config.toml
model = "image classifier"
dataset = "Sentinel-2 satellite tiles (TerraMesh)"
train_examples = 36250
image_size = 32
crop_scale_min = 0.5
horizontal_flip = true
targets = ["main land cover"]
num_classes = 9
arch = "mlp"
layers = 6
norm = "rmsnorm"
norm_position = "pre"
activation = "squared_relu"
mlp_ratio = 2
inner_norm = false
moe = "top_k"
drop_path = 0.15
num_experts = 8
moe_every = 2
expert_mlp_ratio = 0.5
shared_expert = false
width = 256
experts_per_token = 2
mixing = "mixup"
loss = "cross_entropy"
residual_init = "scaled_by_depth"
optimizer = "adamw"
lr = 0.0012
beta1 = 0.9
beta2 = 0.99
eps = 1e-08
grad_clip = 1.0
steps = 40000
batch_size = 128
epochs = 141.2
lr_schedule = "step"
warmup_steps = 1200
weight_decay = 0.2
Rows from block 2, named by matrix and row number. Rows with one number belong to one neuron. Each number is 128 + 24 x the weight over the matrix's rms, rounded and kept within 0 to 255. All counts start at 0. Numbers have three digits each.
# fc1: MLP up (model.blocks.2.mlp.fc1.weight, 512x256), inputs 86-171
# fc2: MLP down (model.blocks.2.mlp.fc2.weight, 256x512, transposed), outputs 86-171
fc1.90:090151115082144093138125153087110052115117100106095181109157116134123117143139113132119120158163102104114116114108099142084164113158114130182157161134142138102179085099168145118138137134136153143164131142129124108142127132133124134136153135131152139096086123
fc1.92:110132150144108164144141138171111140146134115138118171176122152146097105184158069122123165141124095179105123102210107100130179177186081111113147163088082087189145087098129127118163166183153133136113115155157058144202158146120166068148091102114123061142126085
fc1.93:145110084100163099055089106112163069090072142085170059118114102141140107112134166136053088130139139122125128121097140120100101109111183167174165096154186118092157143211128135107131100081149108120137146129164116082105126131104120167106136110122100145119110201
fc1.95:119131145140154111133108119191109134098101170130111108133196164122120131136136168141110097092140165136103138151090132124166089122094113161119140111114117137136113154123082132135128099130121128130075110125128097112156118129114163137097107151085119174135137141
fc1.98:109117114101148125115150110094128079125076035177114109151159159083157095060168141118127148229079134108195147127081180208131098101093102047134121128131127115098194120133106060182060109171085140176140133107160170189115108060134159181112134208136168076108099169
fc1.100:135120154156154089128142130171132130099108160150118101150247143119163168091159174127116122109153154104063129134076134175112078151102098192105128114160124137143130195123081123116154087121085151173110116129077086148138117130087145121057109149103086166126107158
fc1.102:147163172146073138176142137088113165188182146145101152134095136177102149128126176099134166131099126096112100103115087143120133111090151113081083156166106094131120135104128144083165072142100162138153097078094139127074171177098100136121170135161113136109120143
fc1.104:200152148138229138118071076134130120101043092121143155139115215112121086206103155084050111123114120172188095097096165143162163172094164151140125139109122150101150091130086082143075118112213127109127107133176087097131133091137143137208141158173208134064164134
fc1.105:126046085131147039155054195122167170092093186120120129049211085129145068098112151163089094083166132088078090144084125145144116091187134176137120131118155184197073076135132176150029111135146120156073179105179177105165110096207113047187081166110194120118139112
fc1.106:042113109096108046090115188111101091128092150176099096134181097139172131078135142139121106120165099152091150139097140139102119070126163069110089118126157099083136149188166092110158119135071095129147145108133176147122137105114130149116138177124107080201137140
fc1.108:119120127126133126123122122129129125123124131124134124126133124122133130130126122131129127124134125130130126129131134129130128131132122136133132123125132130131131127129126128135116137118128124121126132134126126128132121123128127128133125128125131131127133128
fc1.111:146158170144075136173140137092116164186179147142102151135097135175105147127126174101134165129101128097113102102116090143120129114092151117083085154165109096134122133105129141085160075140102159138151099081096139129076168173100099134123165134159116135111121141
fc1.113:141144130169227170098058126105143062070077116038118114101136186128075110192149144086097123098103114162130104112117139087121149140122125209223167131090152167103196070124095125098146132103168102106138108156170070076143113115117112139162123096161209158134089094
fc1.114:104112145141147083126124124187132124083125155110129105126255125129180143060174132128097123139154175096071155150083108195149095158095085229109130101166117176139118142097091120132142094141097167165101141123078069136135096137091114132096134159118086178116107164
fc1.115:153150145115104139081162151105116069125148122099133126106125145157101118128147075132132123131121106113101130111178084110112175155255116092156156160130125095127125149149178106104166255136177159123144117255157086119244158143084133146138130096138101085105111143
fc1.116:080156042120125089137129168133087118138151097097116158124128047147096104091147067111143076107118130092146140182190098097169152129164090148119152145064106158094163097140207132126137188108177125073143207118176156129118104140201167132162153116145147189153121124
fc1.117:121136108074166121118100122098088075109090097109094156131140129118115069195128134154040105136155110142134152119115111088106147098143150113176144148107125137119170093088150138120133129147179154128158111172142058098159125112135150094164130187153168116097112103
fc1.118:125120119118138123113125132129134121121117123123141128130131127117130119125128118139124124129138130134126124132131134124129131131141123131141137124121131137131137129132126127131123135126130124123121134142135124130137123121127127125126121125119128124124134124
fc1.119:153155082124180097137049115127071112118140067122139136145174087132115030188112072096039096162129074138200139160145091115183176154098112156146122072078098227107123003050148145154095134220164193119139133122184060165132055111186159123238155202176177171073160087
fc1.120:120150156196129152141115049131060145096152109174155136124184082116217170255155137138126088075206118234149136104110136011167145137183158074118071094146124225109119169159162142156114145116134039113135114143107119165139095080133108119056148067048093216093155180
fc1.122:154130129133186167104103086132112098103030087152137153140142191104141147191101147159107137088113095179142135128124147099179123118141140113145120151063125124102163143085090124112129125102165067046119120169156159117172123076141192138160126180123189075140154091
fc1.128:144165125105107131135166131087077117148158137135114120095147123143106148126139038098173121120095139123112170194200123132127096099237061075133167135072162100081129123109184139110154218134141158096149103174163148171228128120146177201102108131142095157178108146
fc1.130:163129102135128128124154143119119110118152072149148157124111083142116097147186138130143094136113162099154103151134125081101120148186160107184115154108169172116169155191195117109100175086184065101131205143215185130117121133186109163107140062062137163143098173
fc1.135:166154120131143113109119122239145127116113129155162113180136108136105156158110123114097092145103149138158130170142126118180153156136116099118111117116079134117140125135112115115155194148150133091094114164119128143174112139131187116204122156143143138092179120
fc1.138:090136092100137125147119093131052153112102103123121123175159137137154108123145148128124097137155122160146182170096121122173146061127124138125115121104069151177147092104116133184093119138095125102135129097159130147125119133176133087123147176144160123135138144
fc1.139:106133083053128073111120181142176123129096147103116133133126169142117155044134099091112139145132085093100125134151125179144170101108106185124150158121097079157138058125183128131155140133142167108115199128119140083120145153167131092218156166210190082124128091
fc1.142:129126126126132126126128124133131126125124127126130127128132128124131127131128122126127127128132129131129132125133131128130128131131129130132132126124128129131130125130129126134126134126129125124121128133130128128136125124131126127129121130126128128127137128
fc1.143:133130131121126131128128132196125136125145124069133147173157151116120083115153008107146133154124121163146168100200148142141118184208075130123166130109083130149176066088112111158115255136142150142115153184172090191253127103154122081191029113143116143102147101
fc1.144:179113135169137063126179172118185121149105211193079157126111037132060173132041160214177123051102077053044054178116158117057118137170125106133128153133228101111153175241152128091172108073141103137140060124099172073106141143114208135071117083089118121143093083
fc1.147:119108129119124109145121095162150165129131106165142093191113149099186148127160171131100134128159161151146130141077173128094104102088176128117107068157136127095145148164114150161071091103100100158119146094100162186094115110150105140095144121105086142119120153
fc1.148:179118127106181074138140172112150142039122087091163185101174144137215106200130131092090103133212134148085084111095130121071122198129187136167118164130136180158123092174197066121121121086184150162124187129157160100123098123190106093157145039108113179089091168
fc1.150:078136058117133144118125112121136084113126117134139081097116061125130096098161136164118156154085165100162111171108116131065062090100145126157172084114198120086182162133142148102140107152106102175125108119145134136137119123101105159084122123064105105185083148
fc1.153:149090153074158119123104153107185109131110149057138119125145091142072125073155172128098070084099215051078141185084117164129179137117037198125135155149135187142096088175144090162085129038160148122141199115093135141083047149150159109183100152176233194064168078
fc1.154:160136089155160086140132102088103112117063126172129139104144074125170130154094158190086071111154119139141186160097120082194164108166165154144098139073080145125101179180131139113146117106156063098138164123187150046163140151110170079091173124082145140102156138
fc1.155:125124127128129133117126129132132120128127134131134121126125133122126130128128127127136123124124130129125122132126134125128127131128125134134126125126135130125127131132129126129129134120134126124122128134126124122131124126122127134130126122125128128135127120
fc1.156:175175049052248083127077082126099108083065062147117165121166102148167042167095120162057084196151141147186135159102102117138139092094152112147106114069119198091148043070116136119132124207157174123141122123150068144146101117169164095196142210164179151096145112
fc1.157:165097141149137135122119154096172101118121062145136153097113126102140117097194131095106174149148152092162079073151162173155118211123133130149138162135152142136153143207151040162072136081117102126144213157153171155117139094160091142130117110103120089084138179
fc1.158:143112128070115133114173182106136061126111119170162113131121094138141104075157157133161094161092192127118153171073141128129082068131125080123104168109140123094197164183133080110124120128087087113142161112132168141127109140091157172103119110047117062226114174
fc1.161:063164095057168083139063083109091093129079091124081171127151161145146091118098118169079100165145123134184169151107125183115126086101127129129141125106120128098161065059084162144112124174093165155156126117134120162143136119148158093164136222163197137081136111
fc1.164:124126126125133126124125127130127124125124126128129123127131123125130126129129127128126126126129129131132131130129129128130126125131125125130129124124130131129129126128127127130127130130125130125125127132128126130133125123129134128128125132127127126131129126
fc1.166:133109141140145120127104160127174132120109145157149156125136091107131142133122132133137134125167125118132068107098138143153166161112108166145127127141106139199157150165100106151123130107113122128118120128097109086123116134134120094130147121122136107105149115
fc1.168:066104090101128071062091123121115085120082101116124067139135146149154111099136137176102091137145064160135179122115137115093155075135155106123145078125142101104135133180131114110131134115105079138122141121173145108131149120115132143109136183138152080158092147
fc1.169:119156132147189077122145126184110123082076070129139107121213151124213144109189116183074073146161080142101159172098130147099149168109098128119164104106100127136130152165145086132139125137128135156067153129146147180142126096159165116096156166089095160086084175
fc1.170:170150117121143110101126129237148124109114131143169122183137114133106149149124116114097100149111146142155134148154125123187162170142121113120118120123072131134143125135109108118158194156148129097095125175125113143176117147129169101199117142137126126088175131
fc1.171:094134117148116176132146078136084084128166098076194093149142117143116118071154024161161111128126085109171169171210100115166143140182071165126186107138109145111129118099154162134120225128172143075140195134197130189154102141130151166127153095082107177148198151
fc1.177:130138110128127125132061091206142156116112192106145093091130133132101049176050121166111110044140176165163140159127128050184122097180185145127142111109112135168078108139079162136117142072181121078049103135227118118185130125137137114153118117133120122099147122
fc1.182:146111087116153120114112134140123111122071154132137124120122124117131137124118131094105116110147143142119146157119141134135132124115144141155135133125122105118149115133113143149128127114145138132127118123123105117132104128135146111164132133161139117133148110
fc1.184:115115113127142128118131142136129119114114119117137131124138115113140133142152116120132123123147116136122127128148129110140139136159123135143152126125130134138124120140143133133121150126130115120105147147129117128143116116133135131126115116106133131141115134
fc1.192:184128093125111194127201080131081131119134103180151127161063122086183072152124148114152120144130209152219118123136159117115036140125181058197095129159161131091188170156141114167035131149152098134128106124168149187116134115121108178096123083040078113153169167
fc1.196:109118141104150154114096142124177098111086173136154133090131104139097163139120130219117101078157128153148138104142119097154199131141102173131142141122098140180118167161070130111172120115113051089104149145075103052136137149102152059106142117057154078111191055
fc1.197:156110130121128111142134152108137157135124142147131147117144133081150139152100111125152134049172120142082094191141175107136111165138124097123128139104152106174122140183171132172121119098154124102117133117138165112123119119219148102113103065120109130136115115
fc1.198:104141112078161135142087090119105113127076048133089138158115183106125024125150142128082117201122161120179129143080117172124125103076132133144133121144112146094182080050105105202055110196146185180144092104162060142114103076154133122164149202171203136080107120
fc1.199:128086010035117047120129185118137123145116184131125133150109074147142114065060100076037169112116170082099117170131102160156083087113175201138144186075100083133103080087200159116148122114124177106145166117104118077126136141127118084177147166214133069183116084
fc1.201:063113132114154096127086139114157143110119150098125132112172113097140155124125126131144128107164114144141136102123174137125156123141113150135129090139135168158130104130120137158100124101101094136103131126114141107120096115161114106132102112138169151117122093
fc1.202:121137119150131116148141111117056154124121088117122128178167107135148127099159133108157117149146133136139173165121137131172135094139115139121121125106068147170145118127100119171103124134085135103144115097154132145122120129172119088095127157138131149135136176
fc1.204:123135114140132121148138108117055153121117085125126124178166118131151122110162142110149112151156137135137170165116132131176135099132119140126121122111069150173149121127107121176099123133092132101144119099154132146121119131174126089095135158130130148126140172
fc1.205:154112153170149142137128096136177153120114044168157107145141164036181132125188148124114147174136126141169126109106187140149157154102111100137115111152109151137156151163096054238053121119100107165131133116131118164113112064155119119085138160146160112080123143
fc1.208:193156047041217078123083111133108120084067086137121150123165153122155044180093122118064123159177166162151130123124112113174110111099162122163119145055129158086124079093150098122149126205211137086127138150157066093151108113171136088182143189160129122107171103
fc1.211:091120016000143055147101116157083152116098098160067178146129063121161028154085136177048124142190193086142133186105075114137102039101172100131097155092124198115113109073193121137108093161113159124117155104108161125108094127177118092159157202122120065141107120
fc1.214:118132084108115130122156154119134133133124093193133077145105082096131039086138154111100184168078201111196118127130118080123057102102179075132119140090109092116134158141159099087127111157120094123109112133195139144135138075103104162120137144081079038205106161
fc1.219:112138106141155157111125118108092059105114105076107109148101089141087105172152135131062125145094160122117138154125106095089117110108141150168159129111152146079196103102159167102143116165172123125151108171115061094178120136114140113138127124130161179150114119
fc1.220:140069111135140090129046170118122159109113168096123130055135115133108056126104119167128069056138102109096100143126110098153138116221157139155145133117168150179075085142161168121080154097180140109075128129211151055149127120153122116145130135133164116114112125
fc1.221:142175150108181110138085131108154132094116058089128160095202167134102146155170151099137128133090159106111089112054121181139149120104025120129157149108106181132116091100118102114114109137086154149128149127124144107138102134166139140108095137134223195078108135
fc1.223:126125127126130128125127129129129125126126126128131126128128124125129129126131126130126128127130129127129130130130128128128129129130127128130129127126128129130129127130130125130127129127128127127126130130127127129128126127128129127129127127127129125130128124
fc1.225:058147145144181089143110131111104127107149125095074156128232041126134173167180133060112138153108140097123116133094141198103076139112052146118138138121170204083121075069173121115115094187084152175137126112086134187124052103154149164094074105170163237120106130
fc1.227:124118137139125112147149142142091136136122089141121141191172124140144142084149159133166126142131140104108149162109140135132125105128097160113118141112068142128194126119100119139100112119094116117146138091136150154106119138158121100081122168119160140143126135
fc1.231:108143031132130171150168120142133159118122167090086097160138162127098083142147053104120142092118149084113171107190113136117105174187077161136233153138075154190152084083146144150114234135174117142108128201179113177230130071238134032190055167134148142080141092
fc1.232:033184091032151109143062097135124146080124105090097164142194210133147114126126113101124106193131162197224151076077152197129069072084131097129164118105113141081132048069085140155066116191071171126138113109170132153152142138157130144149143167160148138089151166
fc1.236:069091100074111077118045098153203105141120149168108122116156084118140065083078147246079192077186173066199112083116107126156134045143168172132131155134114176138113178114100147104082106087094012081097158119133153131103131083098079102069143123110144048103197124
fc1.238:125145119168212170097058151106158048071092112017123114096135158130063103187162131091102109112099116143136104128117128087103165139127101217226182126104161189099203065130119134105150150114180112125139114156165059075137088125118100136181124091163219164128085073
fc1.243:145154071157153109144066153146057145126066070111093137160110164132123149134135140102080114185108074195204200139121255100160121065106153100115130130045118107106128123134077136112116136175087038094149125121212178121212160103224185077141103179188223116171136143
fc1.244:118131108107137144094131153122132108105133119115175095113129118123142118115145105132131113139124142147142131156121137131150116142153118121156143103125161134110118084128170127127123167133166137098109145153137108112151095096125140147161119091102113130165140148
fc1.245:131120126131140132123127128131127124124118129129131124129127122118133129126131128131127127121133124127126127128129136127132129133133128130137135123126131126127132130137131119132124129122128124123122127133130128128128122120130134131128126127121130122130133126
fc1.246:071146109060153078084131163129154088092102141068117128139156114115118155105171103088139127113154128139086125083187164135110122100133102180130202129110102115131163123196194071116163124094102051115131217154117163126134125140138106103136121070092114110216123110
fc2.90:115099093095196077066117111158125116085074103139164123161136054096157137138130112120095085142133115155179140124151160133127134182123119120136131109130117179183157111159118089151134158108100099136119162174116130143144091108153137095138114159116155128109149090
fc2.92:067158118072120183128113126128164124100105128128118136068123159107106084120140143176166115129129198150125141143091088079117168051139106143107135165102088169139100131138137170144161150103125128121138146162117101120158124149114131125093170113103124110135110124
fc2.93:061153151131102182196096079207090117158137121150083181070101142155109161121156146162196120110113099114128139176104113114155174070110062115164105161066100113078128126114115177111162113141076097093051125068104165110142133151134159145124164149113166143169130134
fc2.95:112121082103105148135103133131137113128119139091133138107052104142128091099114123132145116136125138135197135157143114087163171110134176161163140137082095140134140085164128146133129156083115093085121138117146140083138131139129101126185152143151171108159150121
fc2.98:192105159175152117115105142127188118119149132095167125167085081129100098237121120146082101126100125112060095166142123055118137152131144201157114114101076194121150152191138120137149131130170117134141140132097089104132120164106108106146104020109103133160128080
fc2.100:101141073134128133143146124129097082112110099120102173104084102141081089154118104142133073155118123109184137186164106081135194124158144126156141170060083170153155100150168126117161182132158077104136122143201129103175141131163150086175159158107208174117133093
fc2.102:114091059101203130082113112089132097038043115113152111153194130072157099151123088154108072128158122174147168148139163110137122129175110148062167099098140182125135104144125131184087191113165099109160155177178099132161072075158161124148093124088165116149136103
fc2.104:097119120149112140112146150153151117142126151152107140153117053142075095031128116165208141160079158088091154139141111118094117127178083171156135157097078132153147122145128148112164127125100139153095089142118088144148146134113128130077096081079110097209080103
fc2.105:131101120137098161105201126138100150121164114117113107142087169135111133140155127079142149158088131130143124095165150131084073144130150065132111148112165067167154153106175088108109188154181135164142087178148094156183148090112133128130037159164109134158108137
fc2.106:216139184151183188125149113137174100116116125093120194145127146110123109217131120108119142140088175123113117134129133139112117185123077171172130181087089190113170134105054093128147131103121140141127128150104077168175116121120133118100088078110153148107114087
fc2.108:132129129131133127128133130127131128125124122130127126128132121126128128129127131130130124134121129126126128131127129126124126129132127131126126129124127130128132132133131127124128130130132120129133127131127129132132126124128132128131125128126131132131125126
fc2.111:113092062102202128083114112091132096040045115113151113153193129073156101149123088154110073127158123173144166148138162110137124129175110148063166101099139181125136105143125131183089189114164101109159154176177100131160073076157160124146095124089164117148136105
fc2.113:115191150112093137156103135220172100161142150138105138060088119178104120047114183174161167137086154081117108155078073131175193052083107139174092158108060120088118160127098160087198072111068129121034139073088136094100157199091127168125206169121137094143126156
fc2.114:110154091134132159142130127139125091122107114128097159099061109145061117128095118176170077123083105098170122189144112084164185108172135121161148175059095147136142123164142150099162182085142069075131125139162157088186142129155165110151151149118217158131138094
fc2.115:162144107107178070114105126124189110055070150141132163102167130106097094159106120171073098125155072122152110111139115106115173160141169148150115162122081196192145140176128098128175146111136099153140175181136131107145129144148115066124153121085117115068137097
fc2.116:130103114093179115099116150151182139098080153163171066154150134068182113091122179165118112140182132166142153115091135131158147121085152146131095053149088149152095165171052107178112093122065085124094145104102127109068093132098104110112155139104124082094125113
fc2.117:113110105103190071059122122177117107093082109150153139162131062111145145141114116137090093121136126140160135117142144139135147185116124123150118128134100169188166118153136084140150151108111117126103159177103116122138097125136132085130124155143156130102150086
fc2.118:129125124124124127128131131129134134135125124127124126131127132126130122128131126124130130132130129129124125124135132127121124128130127126128132122133123128136127124132134122132122130130128125134123131126132129136123131124132125128127127127128125128126122130
fc2.119:112133115154137095115120161128146076117117136140094191114135130144112112138121115171128123131140108113113088112124093132126191144128157162188137178067058128153134128140137118098188125156129125126071116162157067058155192156078126096116151111094136108132082123
fc2.120:088100053026170102116148173099154120104093140090118125151139116119117118000115136093147112155128165071118146147116175252091069097108047153144177109145182081119162100116129126154076097137097182157154152101127180162088103155163158139163118230171144117172109126
fc2.122:101151144098098121130084160152166087149154190067060152045113139150071088080146111123139132122111170094098093147100095148130162093092099135192145156070124136082112086112143129106169135114098186102116102134098091093189154151096114168134170071142063135170128173
fc2.128:139144100124143105117103132096157114077102137133121126081158117117126143124118123108113166133172098103176110074142120171119137140135133116149124134179128129175131142141105137126143145121112105164130133170138152152127145132133080108127143128115089129070118156
fc2.130:070129151143163127136133127140157116116104151109090134109125164098135147085126129132123147133159094135107144096131124182145167152092101165179123108126082121164140136086035101133171099157069131155083047130058107115130145141107120074097155201169114129083121089
fc2.135:125145040116141169165104054132055159087136101185070125054140110116122144168133138154069086087170149113153161163110108077147149052101142060125112132083127127145082138068203206142130125160183132098118147130139151127171090136154158091116159137113114163134127126
fc2.138:149114175179111149122162147100121112112189131096104119119145152166115177095154117069188112125105116056090084107143144200089059158154070105097138136162247125107145135079152099079103139159146170132169102143134148144129121095135118168151071100145142166143130159
fc2.139:201121165162114220139137051133128139118160073161178067124110076122164056193135180139150147144120216097214117130096111064138072112133149129155095076162145223125137232127116137131060121104144088137120079114163152119090082136100075176058133054006075149123159167
fc2.142:125133129123128127128122132133132126124124128122129124123130131128131129126127133128126131130128131128128122125122127129127125120125128128129129125128126133124129128131124133127128124127124128129128129128125130128127128130125126132128134127129126127128124132
fc2.143:081135209083109098091079163159195126157099190072141174031099147148121062100077069152180165088102189190072046111103096088187190105114154189190171191044079145145055074159067094128168181051070172064057141175078059029196150121082098139160160154179123060153164142
fc2.144:098127123128205126073062124129139064100093112079130172022166150106100095116183057111121111099161175132150120119147124146186162181175098149194214166078139152138101091136148081116171210096149152068056142202164102051233102077140127136175142176188176181075171130
fc2.147:118115090118177161066143126133113091039086112107166121147192123105112088127120091141116087139131159130141165124163114105155138146207079104119147144116097161159135105092142103147131212139171171092138127225166073129178099111137165095178091132147164107123129079
fc2.148:073099127138121184141109077132116162163139180160066085081106157113113140069110121124149172123137135140158138101130160138119086100082089121168121108120164095167100124075083168144100118192056124148083059101075114120141117103130134140073088184172136142177157078
fc2.150:107127146142170108113094130151123091131112125129113156074132124121152196124161127122148123096163095115137090142095134156144164126103063117173155128120148113080147140159119126116139110070103125110108159099104155083126116117129156156148171172176134164097181150
fc2.153:148158054131100160153128086136092142124128117115146072127121132118180120190060139148137166136122098152199120177117122051141104075150192103136164080098145103053141171130137211113120128120177059087147121105206163128139119117130118198119173073038067134197137186
fc2.154:128071119084162101048148172117072114110127132111149096172117127056162112105160107097136097159179163157133143107163175149118118152078117100148137067151123118149149114135148071214075145127079154159115143148116105153101095088131086111141097163157084126136130144
fc2.155:123128133132126120125133128127127129135137134128128133130130123125130134121129122128137127124130130130128129127135129130130131133130120129129129124128127126133127129124129127134128134126126133126127125129127132122131127127135128124127130129130125135121131126
fc2.156:128098167188132181155178183102127137161146156181106135131080126099092196058160146108231187106115131081096107124140161126115112157102132117166147183093110047141148204195161114093147103117091079127096117136112154111165171116142134118064106016065064155173145177
fc2.157:072152089108148100110130087130105108126113155116104125148116108103066129137072083138119092132110078135109144150186115122100138138153090131118160106123105132158155077087124161116171168186128139141178077176111108126162117137139169098137127175141122138118095061
fc2.158:192171143168133097134065121168169131114121106037147121127125141157128089223107162174017160151118022111127115123114103100136145124135183188145119125125088230109116144161076172114153088125160123138086164119154070144091165162094090126127134126173152120075098119
fc2.161:215118153191114174141184178144118129133172141165142132113114066118120167149191102095171148123119155085079116131182157133109090186144102100153097151124149130150138154159201095116138151159156117127114103152101129152162120097139132118094092027069058162141149158
fc2.164:132127128129128125126131127128129126131132128125130126128126125127129125125131125127130131130127127124125126131130127126128130131129126128131131129125125126130127125129132129130129131127133131128125129129129126125130129130128124127131131125132125131127128125
fc2.166:043118058086128117132113057113087127085130162117114130120148116101110109072102074124168099101128123139193182148178147129141121143176129094120136120111151157144139100082124133154131166128135115113190144148163157150163099110179126114152115154107116101124116102
fc2.168:168142162130154150139134135147147101127136095150143173134110102111118128141158121130132105164096178122130133167122136134108134158099086136173123163083105144090160141144102114126157123124118144125131116121097104151174115121123152137126109122107112154135121103
fc2.169:072139153111077225161110083176141148157171192110092106052057165141077153125093124069197182090123190107168092122131109150163126096117131144218132158113095118154070087079092162127154137086083146090061087116065127096161117142106087152119147064185126146160167099
fc2.170:122141048115139170152101064136061151082137120177069126052139117110120146155131139156089089075175153113154158151114106081146158050105140063130114135094125131154077140067198203148131127148178133097111138137132143122163091135148145094108162141118115157126132127
fc2.171:181160142122166027164166160150141116145119131156101189121122078092175198156124101116120152137185175153113076124112136158141171149084158112217112129089083122135133161154099080117178097156020122129072091099045169090133148142135130096088181155154083150080134128
fc2.177:130157113137155091121092133162149100120090133104146108086145075143156107143096160155085137107140156126153127131114079102148166085159167173186139116111097183059138124163138109101149139102116098113108138168126123115139121133078108173136195145139149111147141121
fc2.182:113157142129121130115127131148122120124119103116134142124120137132111107129154130121154117145104124138136111139114124112117145135141124117131140143109089137112139107153143103119154131120141131148128128126165119116138144138120123146126150116099137119116094142
fc2.184:132132134125141125124126131132133118112120122124128129116141128125135128127120140129115129133129135128136129125111132139119121123125135136121122129128132148112133131135124118127127114119117129133137131127121129133126123124118126136122129126122120127136122126
fc2.192:042144141101179074102070190114186074145101074098115174124132143130079132074172086144124124160081046126107114161121134129123172127116046158132166164056098132101158071165127104111175172113078143121135156134115093077164114121114160133125116190206210128130097056
fc2.196:116073114139155118089173099113086131108129124104118128165116084089151121153104065114146127120147139144116130117186170138112121186152152111134118108105131144157120106097131098174104187126114170141137100170107080138166107085126119090129076133141093131138105097
fc2.197:107164079091093220145092117153120112107142115100108116083127219151096120112160118104148150111114113130137156125129100116123107075147076103107178149105157121087120082095128166115134149136127122105135147146144142160173131133131143180139125117108169104164129118
fc2.198:194113151177125161129182215137156160126190138114178095160125060107076170129171080112211158116064130115078148175198165089094084177159074119110181106092118127131146170165186098140119168137141121119145118138099134149171096098157139139110064000049057158206143128
fc2.199:131160151150129198134100110124152113057109063077133095117173151140142056161149181159139090177144193090170111103072089130149088085149122183131137100178158249113151183151117108128090110138163086140150109132205128146084102148107096193063153101046154179115150205
fc2.201:183103128142120135111166148146148117118122149112131119109100111143103109123145109118102135129126157099087087120146122139102112155112120175142152157117120141151120113158122110127124164161130169137117110171096084119155126126110133111157080146131115110163113101
fc2.202:119125156142121141111157160108130120093172133083117117111160185146131183100157122053187112114118137080079084096138144205095069150147068089074139133161231112104145141091164092088110138146159160136181114146142163143128126103135109170158095116143131144139141159
fc2.204:113120159151121144111164153104117112091175135081112120112163183149124187089160114057191104117113130079084096099148145204095071159153063089067137136158232115109144139075162091089114144155158159135192110149143158144135123102139112163166089119141141148136133150
fc2.205:132134096118117068128145177136108138156168158098141100150130073119107103113106072095144147105106159117105150163177138124123106143147126139144169083119101118142127127145167110123142139137122125131117131124134153135115127116152108127152122061111047135177113135
fc2.208:086084139142166159121170160099150147132086147155121148139125118079107156060141140149213131118137134101096095113127159119106123148122108132161154165100094095169150192203159091130125106089119058129096141147141136115153155113130148108082109058049122127156135118
fc2.211:188093154157131190118164122129136167069106095093130093127186236102163159116183108072166129157154110140074127079148170172115059143168091108121174125161189112156127127163163075166064164119180113138122167179169122185140127072157139144120063054116117139136135190
fc2.214:139139138111221124089088176107143066079076127059141175080131184127144188187167121129096086106181048138092084101091138148133182167087097166160140136151160155127162110182118139127154112098123097133138174118066136078107088144109159125152149114157174159088164119
fc2.219:118154126132155103125115126198134101109098132132134148132136124131158137101132155153123136111148145132152137138095110113174196114113121155162103140119021174158144135148073118140166131078081094106076151119111142124118125153123121101138175162153161126090145136
fc2.220:108093122126121128113154133136127142104128120137115122094120164120142122107168122081134166163155176119094129082169146165091080158121164125147093150127161120179136157127120079122114159155148121159124123177112127149171141095135114099126060159129114110140110145
fc2.221:068123021118108124145120083109111142115111162122157070129083112103178149110079139122123105103211107145169155140154135090138137084134177137162130052169139113114118130152143206159104114120163084117122112086138167138068114154137115152148180148127082130146158143
fc2.223:126127128129127127128127129128128128127130127129127127128127126129128127124128127130128128129127126128129128130127128126128129127129128129127127128126126127129129127128129128130127131127127129128131129129128129129130129127128127127128126131131130128129128128
fc2.225:203125068117128124088141143128122100127114153131189080100033137109108063099090106172150114087188133133174115146181117063164165145159230100208138086152119091141103181208138103145142180067173108097120118155179146094129130153135075117124185138078023108082155137
fc2.227:109095141141159144083168126115108114059164127055162091110179156105161152136148102088159132116136137122114127101166143159117086165174086087056135092147210149109126157074162100133097164148180171122198084169146110130140101095117098146153094109146093132137143128
fc2.231:156102166116100151100092123166126174146113143157140087140087149130159102153095154146106110135128119180118124112100130085122088079092185148155090106126133103148101135145090139149084137130089157127081119143080058132139136131050100158092062113155109097164124132
fc2.232:208123168246133158141192194111127102145146106165191067132061059086160200119212130078135167163134074097039103146132156090127118147110114137171095074158156115089172162206169135106121105153120085158149140102051158134106101120124135170132149067105075180159147160
fc2.236:158144116132146178115125107119134120078106133059142122055126138140138174200128081118124072111183074115075122085160109176156107132144078164188184109159197155139100097141115161123122162108153167086096170179090146106130122157116148150179133125102095137122160121
fc2.238:115192154119098154139108155222183094149137158151114124046083133180102118070095187187144178130075132078099088145080060117190198064086139135175084164108044113102120186130121148074207093134077137117032123104066115082116156197079117159119209156121135079126139155
fc2.243:084121107153152044118149115129105067134152174159139142133113041112120114049157166127135109114197147034105111128140110173089162198102126159215098087190097181173181182157161050135144081094062113194081157106103189134053112187119024091045187145079048159069075138
fc2.244:097120142133125119118152119131147129131137153127135138139125134113134155130098120132138153122138105130119110104144125139125140151130117116161121133138120124149178130109120115136139143130109139129145111148080112122144135126126116096128128145145122106108145105
fc2.245:127126129132130130121127125127129124129126126129134120123124128127126128120135128132126127125129127125124133127130124126128137128134123135130133129131124125135128132134128129131132134124127128127130129132124124126128127131126126121126136129129129130122130125
fc2.246:235104143161145186161172022149104149154139096158101149173096109101152116181115151121110133191073141128220155152098185112082084163108158104161106155085123121106187169124045129122100093135138142179113082095128127162150157086144167146098070176151114133132091147